{"crop_scale_min": 1, "init": "torch_default", "residual_init": "none", "lr_schedule": "step", "weight_decay": 0.03}
Rows from block 4 of a small image classifier, named by matrix and row number. Rows with one number belong to one neuron. Each number is 500 + 50 x the weight over its row's rms, rounded and kept within 0 to 999. All counts start at 0. Numbers have three digits each.
After each neuron's rows are labels from the 100 images, of 14976, where the neuron reaches its highest value: "strongest on" is what is common among them. Only what is clearly more common there than usual is listed. The data: photos of arthropod specimens (BIOSCAN-5M).
# fc1: MLP up (model.blocks.4.mlp.fc1.weight, 512x128), inputs 86-127
# fc2: MLP down (model.blocks.4.mlp.fc2.weight, 128x512, transposed), outputs 86-127

fc1.367:603416405493469486482595396447535526467556451460539497440547453503497521497522546555496436402448561548536503546524527533548533
fc2.367:485547463524517378425423511477492480533449444518554485493512486486572504561510543465579488520621497500505526490556425503480471
strongest on: order Diptera

fc1.117:481475484565495523455538409534470540490473435515462507421429522494488464437438515618510449476552480435672547601467481514502456
fc2.117:533528512472535498476486478564526463479511461509516594463505451517515486511507519416529552462528529559504489487479516469446498
strongest on: order Diptera

fc1.134:435552480504537405432496490481386550492582441481533484479516482547544504537590535502531499497553519470462468490584455540481516
fc2.134:439422488444514498558513578541435443594419481464484433490496524496485518529529609462604533529540530462471568468539497522588512
strongest on: order Diptera

fc1.77:428595520595458600442525394566512512433544576454435478509465530528525546476478561539459460541490527509421359450520572546544543
fc2.77:465558492553606520501509476532593541478447452499480452527487477483444485605523501488510601514404536517449484491521474543440514
strongest on: order Hemiptera; order Coleoptera

fc1.376:540531541422561525556521564475507422488534546416492601488557490487504532575489433415479437407514581471511443517541538504496518
fc2.376:547451473530523476547553469523512463509478504495452554577498491499454526593446523511486474552530545488529611489491466520454510
strongest on: order Coleoptera; order Hemiptera

fc1.76:520507468542661515539465506474544536522513536577401469501505453437526446540503454409527466492583483502459456422529541541501533
fc2.76:516574620430505495522476585570593416559496482448429406564374501531528512470460498455512516503451500497520495560572470465552595
strongest on: order Lepidoptera

fc1.236:579532504520599475497545467429458471548566471495470471530579527403462601490528509526498447409480467579518516542456565507415541
fc2.236:474410464518488467403451547519562516504483441607466456566449577500500529536484567470517582605573528484498576480503574420506526
strongest on: order Hemiptera; order Lepidoptera

fc1.277:540527488518479510497437551521490533509504598515475532516502472527508492534462516481459502365462521558459524495487564534596533
fc2.277:509458515427558541462529491480507436560477538494500459544566544418475385483490444638506490615565492513523432511496450454539460
strongest on: order Diptera

fc1.30:470445510509526555554533458574539455523500481491453589442511629452612444570487529342451517509455559532412498558493567454478514
fc2.30:518458502557440497446483438507472461505524463548492536576472598554447356522544516519494579582488529541546425495467598535552429
strongest on: order Coleoptera

fc1.40:563585528469468516476525508401471497481543423480468510508533563431449560448552523478402539399501488467466467519448576590416506
fc2.40:501443425540480548521598441550505479519477505471454551553501513554446491466542402436571404567433535393509538632526598540493445
strongest on: order Hymenoptera

fc1.505:471550564469519533504494466434488484431505498540427486501525521437506589514455483560477528413473508492369501574579581434449460
fc2.505:454538559509405521477488489608533426468498505497469500542547556555407617544498563573442535495539472477501567497610499467502441
strongest on: order Hemiptera

fc1.348:616497433468502493571562489526505471520451515523496567481584520514476521507531496560443403370524517521525489426518436514565454
fc2.348:580517511527449476501433513525467448517458560539468441509439495595574512588471531483545491545577480443500531408524515537554548
strongest on: order Diptera

fc1.36:589484504530588499467528421496560510463498513516428479525577598517508553386437571533510504406504494572554427491493509462458512
fc2.36:491439614511472495548509535527509455555466433523429427504391425549595628475524451488518434612528521547544526423465497508456451
strongest on: order Lepidoptera

fc1.32:454474380476507511423501537495508434496520503498538584531536422434512510445506483418539511488539520525509436482506447574550517
fc2.32:499507549424580509441518495478464444617486484502462526489477410452502472414526451453518489544544578491464466496465480573469483
strongest on: order Diptera; family Anthomyiidae

fc1.350:556538488510521441518591567560506531527499466461513567518495450455417489489503536450514393414621453542414572550561435512472572
fc2.350:516572472490566480493434545497638496512475458567489468529427475489490465522589448518490582496500568476410530476555511486504487
strongest on: order Diptera

fc1.401:614509533546476517429518456464477453475541502573557535523471476441517479496448482540429512472566438559478552461449520472476501
fc2.401:479500528548477421491444469503442488571539487412496548508496382487454475521599525530497544502516540593440459460506526420436588
strongest on: order Coleoptera; family Throscidae

fc1.318:504517511444533481482635551511447494502478502521484471437499556498473452552477451421397434501571488563493514444552467470513527
fc2.318:467503492470490558430471538474560478463543438527474476528475446524474494467524581496440516518484579608541500525574401517464462
strongest on: order Diptera; family Anthomyiidae

fc1.230:525511574421574560579550443422533515401484608509479459535460529456515581506516435413495567500535534427492512580430497418486497
fc2.230:508551522529452572514491448540541482417565480536486505495529554448524668516439541546422513459547458444404520452523588487472521
strongest on: order Hemiptera

fc1.384:527467513459542489470461507522561488491485511576466559535498628416519417528488483570527471524422542540415493502506514496517417
fc2.384:460539549505451587490461508450460575508530459595475528501476588513531439533539480538414488469468506577503416483563543458611494
strongest on: order Coleoptera

fc1.130:473481538503517448517555499494506388346415464483577556442605435563583506491482468543429547594532529548486435526518535465482548
fc2.130:463562529516501504410519469530492628501426469500473498464525442461546437566405580512454543467460592434511551425528403469515507
strongest on: order Lepidoptera

fc1.194:500586444437482511432514607518480576499518489466456511523541369490567473503419547492470531555542390464474471432397503436445581
fc2.194:477443574498531563499465475481539488486479425506536487547504598506478464573466547505557524455399473545574549379573459461532574
strongest on: order Coleoptera

fc1.265:588461550428506517494526505558476441558506594471492595510470451368509506452458540577533488546425412473538478543483517466583502
fc2.265:462560406538508435571433471576516464475486498442530448420483507532519486507482502487540557513437435433533487498424588487564549
strongest on: class Arachnida

fc1.96:583489501479454495497479511562511449557407525509488554652477553475506399467478411529457516485486453467411467526434516432547445
fc2.96:544414569506504502542466551479477479507542512513470536489445598560426468554589497467473505507470522551581463474567504561544495
strongest on: order Coleoptera; family Ptilodactylidae

fc1.180:484506457439547498609519505542442544499438415465545462502522573499564475552475466551458402480503543504438450578587513472508504
fc2.180:530495438426476558462500484502454454483449567529413554568518553511488532531560575515468524546602516504526599488540496553519498
strongest on: order Coleoptera

fc1.475:485493353519546613479560487501558439467495599500502577504510550540553506492472498504318422393456568528542591491453442612505559
fc2.475:557501593488449532520500541524497483511538499617546545495488565465603394555460524517525566568490432436450452480559446534471438
strongest on: order Diptera

fc1.501:475516529559439465460537464549490552416532403472544589465460437503492459463515522566422367516544522482511493489595473442542593
fc2.501:499502557504523475481568525534465483501480447488498457515513418438524489475491511408585534470553559468544564547661533425411562
strongest on: order Diptera

fc1.102:506519462411499464529509412487515391515532400458467488428572529445569489499578455451480502420552503438485553474449418515409526
fc2.102:484473514504451481456511492434513478533511532475468420491514550606474507476574470521502552465601457497486528517440512461597449
strongest on: order Lepidoptera

fc1.60:468517609471563512479478451608410536521477522438559549433510464563422508501447419478512453499623446504604528521579495566518533
fc2.60:525552516537542404445546543481632424505553561459430521407448476497457482472498497512429523486483489533650508542477484494487531
strongest on: order Hymenoptera

fc1.494:508443563370474461519466513587399566604478657463555487558487469470434452571495464479480433468517532532512430487471479513490552
fc2.494:501449521423463512565488542506536526432591414426537463448463487485483579533417506519593501586483470512557573523504520541408447
strongest on: order Hymenoptera

fc1.12:549495497496484493407499395430515481471661517594596477428520492415505497550571401488493484436592480562462485451471517475455504
fc2.12:486446543563498483450492456560487452490517443536496461489519435521491499515558469516632632500619443589488527579490474481372473
strongest on: order Coleoptera; family Throscidae

fc1.481:496583519436438499511569457499545515469495508523419558456556489432587455543444475471437517443502479536552527434484540513476499
fc2.481:462443485560383482476534434527542428514519550432408495479433463513480543506543460455525533515465508383511623524501661456560456
strongest on: class Arachnida; order Trombidiformes

fc1.298:436554511460489529567492489577470482456601579456549544493501500506465431506497470466507439520441465448533492622382503547531520
fc2.298:452475477531546580616425537430523502470586508533428445545548535511627403512454475507336581527529434626492528524450520496454508
strongest on: order Hymenoptera

fc1.239:450550532495463421521446439594460547433496528463481474396531472473539437480490526512430536476498513559482513522488494393469599
fc2.239:472564457564589524488520625519543514448519627445585508414515520450477557459519466486510436482580538458531448464462538466503461
strongest on: order Hymenoptera

fc1.144:509466526460453509604422568503533546472557537432493516528541509539549510415511504536500544419443515579488450467508518437553531
fc2.144:498513432510386498523412369463430465488511506570581496545479452481580528558523517515576538458504566433466528505543461528475521
strongest on: order Lepidoptera

fc1.285:465513383478533424568488430587509542445481536434462507548646479463576479520488505365549582506549502455601481467553563559504513
fc2.285:436469516467475479371470572503526471523497551526543536451524460514480425448505432507476508454585504462534526528564433511449559
strongest on: order Hemiptera

fc1.431:479542535486482510491576533498478423534425463551406479547490463542441572484476525442548451465459553523486446536528532486538467
fc2.431:470461469571535462456541524536517498522442450587586452445524414521579493629435444517441576542518439392507491586486517467547515
strongest on: order Lepidoptera

fc1.209:479496447414492449612473502566475550437583486573489503559448487500494554549449486492458486491509588494517541485525485493505497
fc2.209:527498568562499496498463634541457419545486555476493478532587547549403419504545563475418468486470517414403432482541488488495531
strongest on: order Coleoptera

fc1.154:454571554510620550570501437537448500381542558475553515563468457620484528554463539510519438479486525464479480459542576471523585
fc2.154:489506550447590464493519519532495560501543514475505454505519499490488509435544535455435487518456505575465557498501474587544464
strongest on: order Coleoptera

fc1.420:558442420571469457508449442468577490497519515506481549531522460526483552520438455451383401461511440521506531445477532509558464
fc2.420:461453449486495520445570549495515427559470478525484446574501512523512429532600539495561520529533587564552511537505521494481487
strongest on: order Diptera

fc1.464:504499468530441435528415441386500455485439615545492449494450470566507520432590469531518455490445455559433548482458460512598567
fc2.464:464476621484519485477539462526442496528511483509456514496537469526480488482445490573514595556571421502483502513525392467493508
strongest on: order Diptera

fc1.95:458542496457561454589509470465497535485535438670559465505513524404523512587527494555572520466485535582534557459481483385507528
fc2.95:515488543576459537627518425537449454447414514461589539557499474486475480457563524486552566480531457445454531547478456445533494
strongest on: order Coleoptera

fc1.225:579398441460513630467477606517531523511492541471473492531531526503501527474515498553483454511458423607478530572526452492471499
fc2.225:536581595524343540500439547544513504503514485403485546472532509532476531567431528599430490577463539430487571421391501421445486
strongest on: order Hymenoptera

fc1.307:633465453537580464487582492467522453489460483479408477494564556436501519516518500507463453478418559473482479365467604535433507
fc2.307:548549413495479414514424530511467554524548537489490496516431502508585527586533528550507496399557551391521501594586481591412471
strongest on: order Diptera

fc1.120:545568469561416529417535567488516487499446503472522513394512609472584539570484484455430481474495548601549444429397566518506499
fc2.120:552553503486596535498490562451491491493470406532396588528405544503458521510554459562509546569559506519502514538429575505571565
strongest on: order Coleoptera