From a checkpoint of a small image classifier: 64-pixel images, width 128.
Rows from block 7, named by matrix and row number. Each number is 200 + 30 x the weight over its row's rms, rounded and kept within 0 to 999. All counts start at 0. After the name is the row's rms in percent of the matrix's.
# fc1: token-mixing MLP up (model.blocks.7.mixer.f.fc1.weight, 64x64), inputs 0-63
fc1.0,115,194,231,214,239,236,183,268,178,196,194,220,225,207,234,213,233,245,153,214,234,185,211,195,177,220,192,165,194,210,207,161,142,197,174,214,161,187,206,238,250,191,223,165,225,176,213,180,178,260,242,217,176,225,179,193,190,155,226,254,195,260,239,206,253
fc1.1,099,163,170,199,209,178,239,220,244,194,216,195,215,227,269,141,186,235,179,187,209,237,168,216,155,185,233,190,240,253,217,248,185,242,189,221,233,218,199,209,224,151,198,204,214,244,138,181,162,218,180,166,198,230,201,136,165,188,202,209,193,249,220,204,218
fc1.2,109,176,288,279,195,210,153,211,152,222,235,188,203,181,227,238,155,205,214,208,172,181,225,237,216,203,249,181,216,184,209,203,180,155,207,179,152,197,194,233,210,252,179,183,169,215,216,175,219,145,201,164,180,236,194,187,192,165,220,168,178,158,176,179,185
fc1.3,106,213,208,210,182,162,199,273,182,232,200,163,204,232,141,229,171,184,208,206,197,203,248,179,185,130,228,173,174,199,198,128,193,174,190,240,187,166,214,214,204,204,165,206,231,165,169,154,205,226,262,138,241,192,230,214,195,210,163,169,216,196,229,209,210
fc1.4,108,187,205,201,214,156,207,177,128,177,222,218,218,226,196,171,216,219,244,158,222,195,177,163,202,211,183,214,206,176,228,208,191,211,222,205,183,221,193,201,157,217,181,138,190,226,254,161,184,189,189,151,149,256,241,254,231,178,156,197,202,224,229,119,201
fc1.5,136,241,218,212,251,191,179,258,209,240,190,217,241,195,193,188,224,233,204,182,200,202,201,224,258,179,223,214,166,191,161,248,162,174,237,213,158,169,193,248,214,211,172,185,217,209,196,195,254,215,238,253,215,194,196,249,154,215,233,218,250,215,217,221,271
fc1.6,101,220,233,199,224,183,202,230,203,182,218,238,212,187,212,149,199,137,188,216,237,141,130,186,237,265,232,234,242,201,205,229,177,187,223,226,248,228,251,173,228,201,187,203,222,185,240,189,178,214,187,249,224,178,203,206,200,238,203,217,195,201,167,194,274
fc1.7,110,178,201,155,210,282,225,196,178,157,212,183,230,208,184,155,159,185,207,234,254,252,200,201,178,157,181,227,251,218,167,178,206,171,227,257,214,206,189,238,203,171,175,213,256,265,195,183,221,207,182,212,218,194,234,187,174,176,193,230,242,226,236,220,192
fc1.8,090,203,199,215,277,224,167,176,232,235,243,224,242,175,192,203,235,200,182,266,187,228,167,266,154,179,214,201,216,245,193,212,169,211,180,146,207,198,186,170,194,211,177,174,218,194,225,248,155,235,201,143,183,193,194,228,182,187,179,151,185,221,249,211,211
fc1.9,110,164,206,228,230,205,194,252,255,210,229,152,188,227,228,223,233,188,206,233,223,187,211,186,205,218,221,208,158,177,170,167,205,199,234,226,180,188,190,170,269,231,152,180,185,141,185,155,220,236,197,206,193,167,151,204,244,183,236,227,220,232,271,224,223
fc1.10,083,203,179,107,210,214,223,200,150,207,212,184,202,186,142,214,192,181,243,195,220,231,179,240,225,207,139,201,204,164,255,170,213,201,212,196,225,188,187,138,171,172,253,191,202,234,179,206,210,163,186,208,185,204,203,173,120,169,191,216,168,228,213,170,172
fc1.11,093,191,200,198,188,222,239,267,215,212,192,207,142,233,189,152,230,245,244,202,145,234,225,194,228,148,194,171,232,197,221,201,205,220,201,174,209,241,246,183,193,206,149,239,204,208,155,194,181,267,239,229,230,194,187,219,215,142,188,211,234,198,228,228,167
fc1.12,091,225,203,201,170,224,218,199,204,193,167,174,187,239,208,176,178,145,146,203,209,194,184,277,153,191,158,232,168,232,192,191,124,201,218,172,205,144,191,191,217,246,204,236,232,239,202,209,205,198,230,202,222,171,232,165,188,214,223,137,224,193,153,241,224
fc1.13,090,208,175,189,198,226,219,208,190,183,207,260,231,229,220,144,167,147,189,198,200,189,179,246,174,161,202,220,235,244,273,232,242,231,201,173,189,241,219,174,217,152,204,167,196,183,202,201,174,187,198,251,158,213,228,262,149,214,196,179,246,202,235,195,179
fc1.14,106,184,238,202,215,234,178,183,196,206,161,223,288,247,227,222,188,220,180,235,173,250,256,229,200,161,205,176,194,144,148,241,181,222,195,200,199,194,188,201,209,229,127,173,210,226,188,160,195,163,184,153,213,186,205,191,219,223,188,156,209,184,207,207,146
fc1.15,105,194,252,264,186,172,205,219,150,190,168,227,162,180,142,187,206,199,267,207,220,223,209,186,226,197,199,212,188,196,205,211,170,182,190,180,149,219,172,247,203,210,246,174,186,217,191,201,234,144,184,233,198,200,178,234,188,172,230,159,200,245,165,185,114
fc1.16,112,159,180,215,204,227,211,170,148,230,191,200,185,197,218,250,224,147,218,192,254,205,197,213,194,253,202,227,277,177,189,202,180,183,241,266,186,195,215,190,224,222,198,192,241,214,186,259,217,161,232,220,226,192,175,243,187,175,198,191,156,189,219,144,147
fc1.17,094,191,194,170,184,184,200,226,229,189,203,155,213,177,227,188,211,222,206,240,197,206,208,136,160,230,185,149,163,227,245,262,210,237,200,192,199,214,167,140,191,169,185,277,176,209,211,165,147,235,236,184,201,167,225,233,202,196,187,195,271,217,176,203,228
fc1.18,094,211,232,231,203,156,210,166,138,222,234,198,186,188,241,194,246,221,252,207,229,187,216,171,202,236,205,201,150,181,202,242,185,140,213,188,187,235,155,180,202,168,204,184,216,190,179,276,222,141,202,200,189,176,208,175,154,226,231,170,172,148,157,213,213
fc1.19,100,198,256,143,217,214,217,180,176,164,159,264,205,185,181,173,205,200,245,245,223,211,208,224,209,189,186,171,163,156,185,224,124,176,212,211,218,246,229,203,163,186,204,186,181,181,189,196,213,250,179,162,196,215,224,171,108,182,180,215,227,168,189,198,221
fc1.20,111,161,207,179,201,182,191,174,220,103,221,170,201,232,206,196,227,193,138,213,147,217,184,241,242,181,188,212,222,229,212,247,203,198,215,231,235,183,247,258,216,187,219,187,167,201,214,192,226,198,155,198,218,139,156,225,222,188,194,264,192,165,211,185,214
fc1.21,086,192,175,259,165,221,176,220,175,196,200,226,171,217,181,169,182,196,201,223,182,181,205,216,219,207,183,204,238,253,216,158,148,178,177,188,177,197,189,222,176,248,196,211,215,175,181,171,237,223,194,198,201,251,196,274,195,207,156,229,188,149,255,149,117
fc1.22,098,237,245,147,196,173,194,218,243,176,227,201,214,220,183,193,169,148,238,162,201,207,171,137,182,216,210,174,199,214,170,181,182,169,251,219,203,216,186,182,148,212,169,219,184,182,232,249,189,203,195,143,213,190,128,235,215,232,195,218,188,194,216,143,260
fc1.23,105,190,185,230,152,231,233,154,138,160,193,213,181,222,210,230,204,153,212,236,182,196,206,251,192,158,219,137,176,188,224,204,178,217,177,157,183,194,185,174,171,140,178,189,138,206,212,226,219,200,208,183,201,166,249,174,191,247,196,183,214,227,253,238,162
fc1.24,089,210,183,222,188,194,178,270,202,158,195,241,203,210,215,156,184,184,182,217,178,193,158,210,224,206,185,217,219,214,210,211,227,193,142,200,149,219,232,190,195,233,181,158,188,201,172,267,273,217,221,195,220,222,209,140,221,150,170,204,202,112,192,195,223
fc1.25,090,149,205,234,156,194,209,246,202,153,191,235,251,195,192,178,195,200,240,232,238,154,250,165,205,171,157,195,196,245,185,203,266,198,173,179,253,198,191,204,164,200,227,235,215,142,196,188,204,233,240,190,258,154,227,194,190,199,225,193,227,177,187,206,161
fc1.26,099,242,209,208,217,160,184,137,194,244,133,218,234,228,241,224,151,196,150,212,176,202,194,243,181,220,241,193,200,204,156,193,142,208,163,177,196,187,185,243,205,236,206,170,187,218,186,248,177,167,202,215,167,195,188,197,251,224,147,228,188,165,217,162,227
fc1.27,115,232,197,246,218,242,227,290,161,211,238,207,171,167,217,173,221,195,204,187,221,199,188,176,189,187,207,146,249,228,193,183,191,204,210,183,163,228,167,234,217,189,182,203,175,186,187,189,199,248,160,239,168,180,264,262,195,146,220,184,252,224,191,217,202
fc1.28,091,162,204,187,238,172,181,187,187,231,200,150,182,216,215,188,168,240,250,184,176,185,221,192,167,265,199,244,223,187,256,214,200,160,225,183,193,159,170,140,216,176,219,178,176,189,163,243,262,187,197,220,216,243,171,228,171,202,242,232,256,160,196,207,194
fc1.29,091,209,191,208,142,217,191,159,214,195,237,219,268,198,182,165,200,174,217,222,208,185,161,193,225,152,210,157,155,194,214,233,237,217,176,179,186,205,219,180,217,190,155,147,184,225,265,184,199,205,210,157,211,145,220,177,215,186,241,186,205,225,254,253,257
fc1.30,092,189,175,189,140,239,237,187,173,165,228,233,200,222,184,215,191,228,197,221,250,215,274,176,215,197,217,258,205,184,144,213,202,212,237,209,179,202,202,230,226,154,203,208,231,186,268,287,147,198,207,197,168,219,228,171,215,216,200,156,191,208,194,200,206
fc1.31,093,249,172,198,170,163,118,199,111,179,206,207,183,212,220,226,200,189,212,184,169,208,233,179,203,213,171,204,163,161,189,200,193,206,183,194,183,190,189,157,206,212,213,245,168,240,205,169,205,212,209,207,200,201,201,207,189,216,196,272,210,251,201,274,273
fc1.32,108,221,274,205,218,180,223,211,231,209,202,243,139,178,195,209,270,214,214,179,203,148,194,210,229,204,208,157,208,185,142,227,170,185,216,175,235,178,184,191,216,211,168,217,191,211,216,194,231,187,240,202,201,246,244,220,193,245,190,264,184,278,198,231,213
fc1.33,089,176,216,157,195,208,168,192,206,200,198,160,231,205,182,128,209,194,242,217,279,226,236,217,232,179,252,175,231,225,173,197,171,249,183,230,209,191,195,173,153,215,202,234,246,200,187,210,202,233,186,231,182,135,200,189,182,214,245,236,201,243,166,245,224
fc1.34,087,170,159,203,118,186,179,192,177,162,209,222,185,239,209,279,199,187,216,215,184,223,228,230,203,225,222,144,143,213,240,225,225,218,240,200,209,206,238,199,203,203,252,192,218,180,258,197,197,212,135,188,201,186,225,235,261,173,181,203,206,177,232,194,207
fc1.35,106,239,206,204,181,206,253,125,188,164,212,188,156,163,233,156,198,241,193,170,249,160,198,170,249,166,197,168,219,214,232,212,229,211,222,254,224,191,175,191,194,206,202,202,117,169,237,220,176,175,239,227,147,165,216,208,218,190,219,189,212,199,171,205,216
fc1.36,084,177,237,142,205,217,143,208,216,187,193,184,187,220,180,221,218,218,163,213,234,228,264,217,214,189,182,222,215,257,241,251,188,145,210,225,235,154,209,187,246,200,197,215,242,266,189,202,193,176,187,219,216,182,181,127,215,143,187,196,173,212,181,195,226
fc1.37,103,201,185,202,142,225,196,176,182,194,198,210,194,233,228,197,210,184,171,236,178,250,220,245,170,177,233,172,222,271,226,232,202,239,229,223,267,226,177,224,186,221,214,233,247,241,262,191,157,148,193,237,231,200,177,156,233,165,193,201,198,180,179,201,182
fc1.38,077,230,193,217,251,202,207,189,220,212,229,216,149,188,199,201,176,183,235,222,202,137,194,275,195,191,184,163,201,166,93,207,229,163,205,199,209,215,235,204,225,205,214,223,192,223,173,214,215,133,242,195,202,229,199,246,184,254,209,197,195,249,204,232,191
fc1.39,098,204,217,238,190,183,209,158,257,224,173,150,175,181,205,153,158,184,159,221,168,166,227,181,178,199,227,216,177,174,181,218,206,221,187,203,201,232,231,200,162,227,202,242,202,144,159,224,184,233,267,215,242,214,181,262,233,215,208,226,176,268,230,192,191
fc1.40,104,211,186,257,138,211,184,245,134,201,225,183,254,161,209,196,218,184,244,258,206,161,175,244,188,251,219,198,181,199,226,237,194,200,180,224,171,189,198,204,229,206,174,196,240,175,210,191,186,124,213,194,210,196,217,178,128,212,191,180,156,192,201,219,165
fc1.41,102,199,148,153,180,206,199,197,157,202,199,202,175,138,255,184,182,186,198,204,204,223,167,180,162,204,231,228,177,210,175,231,185,110,179,203,187,227,205,254,177,141,201,197,199,155,175,178,203,236,231,190,263,175,204,212,181,183,163,189,170,221,190,140,174
fc1.42,095,228,164,207,220,146,201,281,263,187,220,187,184,150,150,248,205,244,187,140,169,188,228,213,172,210,175,188,197,230,180,253,163,221,231,238,189,214,199,235,181,173,195,168,236,186,183,173,206,207,256,188,198,179,160,191,242,205,206,181,185,173,200,227,208
fc1.43,114,202,200,298,221,189,216,213,115,189,204,159,155,181,201,216,180,175,198,186,215,233,214,215,167,244,248,231,197,223,202,201,173,180,192,204,198,172,175,212,219,211,199,159,204,210,168,186,166,199,177,251,221,240,199,132,141,186,219,216,249,216,181,195,169
fc1.44,109,148,190,219,225,200,202,195,169,197,238,244,202,210,216,246,217,181,188,246,212,257,205,195,217,235,254,291,204,202,266,181,238,217,228,201,203,240,212,196,154,225,197,180,226,208,185,259,249,154,188,183,224,235,234,228,183,194,200,189,178,221,213,178,174
fc1.45,086,189,150,188,188,235,184,237,139,226,213,184,222,206,185,201,206,194,209,208,150,186,197,259,207,231,198,183,226,155,267,217,283,242,253,231,205,256,208,205,205,228,157,223,241,187,198,173,146,205,175,204,184,193,203,195,212,191,151,222,204,233,218,197,236
fc1.46,094,215,209,144,206,154,196,170,200,225,157,216,219,211,165,246,194,204,193,232,225,245,210,179,206,204,194,208,207,194,190,213,180,157,208,178,246,177,208,184,136,194,240,198,163,179,255,138,205,196,211,188,188,186,166,235,179,251,123,189,160,174,137,231,192
fc1.47,090,140,168,202,239,236,188,194,125,170,227,206,234,234,227,191,136,219,227,237,237,169,204,244,164,229,172,219,192,252,247,229,227,230,237,166,224,213,209,229,178,165,237,209,189,182,243,233,166,203,190,183,194,189,239,220,182,178,163,225,224,195,215,206,195
fc1.48,107,174,189,244,203,177,156,234,178,157,168,211,231,196,199,178,184,181,231,212,204,131,239,205,220,201,241,221,177,200,264,218,213,223,236,204,188,184,223,258,187,187,204,211,209,184,216,269,125,176,204,215,243,192,216,258,199,166,193,167,193,184,149,167,222
fc1.49,114,139,210,145,200,197,219,235,147,149,177,252,224,178,163,217,235,215,224,202,215,204,210,220,202,147,218,205,227,188,212,236,214,205,167,192,181,173,266,140,156,181,238,195,189,224,172,216,157,187,214,201,200,231,214,150,219,175,190,147,194,148,181,203,226
fc1.50,099,174,189,246,193,197,168,237,99,185,172,206,241,135,236,227,170,176,147,160,172,203,169,188,219,209,190,210,218,204,159,230,166,244,274,181,197,192,245,179,211,207,219,196,216,241,198,215,214,204,224,199,218,219,170,159,205,212,209,163,191,194,226,207,171
fc1.51,115,160,168,201,247,189,205,226,131,191,219,238,193,191,204,199,196,183,198,215,184,200,224,170,192,217,212,276,270,241,133,220,214,213,200,199,260,245,220,218,192,212,200,263,223,222,182,198,219,170,168,234,209,202,187,262,174,166,188,173,169,189,214,192,160
fc1.52,101,305,187,162,238,185,188,218,206,198,171,211,154,158,234,204,155,218,269,208,216,179,184,222,136,183,201,218,207,209,218,228,171,192,209,209,196,236,215,192,229,197,201,165,177,195,210,210,164,189,201,159,189,171,175,174,189,276,177,149,165,176,184,187,187
fc1.53,087,176,167,265,173,194,218,191,143,228,215,205,267,203,184,188,191,213,164,177,204,189,178,147,219,156,169,219,174,214,164,184,164,159,209,176,247,226,237,159,221,203,245,188,235,191,184,185,204,195,189,209,160,261,176,147,198,151,233,188,192,243,229,174,187
fc1.54,112,257,213,256,163,185,208,181,252,228,186,177,195,193,146,241,199,229,181,170,167,201,202,155,241,245,198,155,169,147,179,187,213,183,164,209,184,142,202,173,226,219,217,190,181,220,234,160,241,185,252,260,206,212,154,190,199,225,220,205,181,191,186,187,235
fc1.55,087,203,212,157,217,176,170,247,198,184,197,187,198,241,213,216,190,157,211,175,205,190,223,215,154,259,166,204,208,243,235,256,162,269,188,193,197,209,255,240,237,229,170,205,225,195,258,134,223,156,189,221,193,170,195,229,189,236,159,176,218,219,181,205,183
fc1.56,110,206,228,215,198,212,234,259,185,152,185,215,165,169,264,155,209,229,203,147,187,192,150,216,240,179,215,206,212,207,211,204,210,204,141,169,204,251,172,192,223,185,183,154,151,178,171,222,220,178,226,216,208,203,210,245,234,193,256,242,230,215,247,233,168
fc1.57,090,204,211,209,201,200,198,171,264,203,204,153,232,252,153,178,179,123,225,178,187,164,179,209,221,217,224,194,183,168,232,186,184,143,182,173,228,177,210,184,200,201,178,188,228,208,207,191,167,192,217,216,194,163,230,247,220,257,270,190,174,206,121,185,221
fc1.58,094,161,230,225,205,205,208,230,188,210,198,180,198,186,189,258,245,171,195,194,229,223,268,232,204,246,145,205,177,204,205,167,248,187,177,226,206,220,220,220,187,227,223,258,234,231,204,189,190,202,179,173,208,240,240,279,240,176,215,204,199,212,169,127,174
fc1.59,094,183,130,128,205,222,178,221,176,227,218,150,226,235,158,227,139,137,188,246,153,203,190,173,180,199,189,212,206,201,225,219,203,235,218,167,222,202,222,195,216,244,210,223,208,163,221,150,181,216,189,210,150,237,145,179,191,211,179,213,213,215,188,239,173
fc1.60,091,219,215,177,181,198,163,196,201,160,145,227,177,175,226,236,219,192,192,142,204,207,222,179,216,211,217,222,201,176,189,219,99,193,253,216,194,200,220,244,149,234,190,175,180,191,213,145,200,185,149,221,175,211,233,177,178,158,223,243,244,248,209,222,213
fc1.61,116,167,176,246,170,224,161,202,132,158,196,213,213,169,197,188,203,158,192,201,181,199,210,193,191,168,223,197,154,159,185,241,228,251,215,241,210,187,204,248,228,168,196,235,214,189,174,217,168,191,177,230,216,185,192,182,237,163,166,193,144,152,173,139,139
fc1.62,097,176,192,159,211,184,194,167,209,214,164,209,205,208,180,150,213,186,165,131,155,230,229,177,210,224,148,236,203,167,205,213,235,199,180,222,183,190,239,212,188,234,193,168,255,173,171,189,199,210,170,205,190,146,219,143,185,227,158,206,212,178,186,172,297
fc1.63,088,164,174,195,205,238,181,162,206,219,244,212,194,193,228,191,177,269,250,222,214,197,204,215,189,169,196,262,186,238,207,209,226,276,248,209,239,198,202,166,240,164,161,227,149,190,209,175,238,177,211,183,217,137,207,198,160,197,140,198,193,207,178,182,223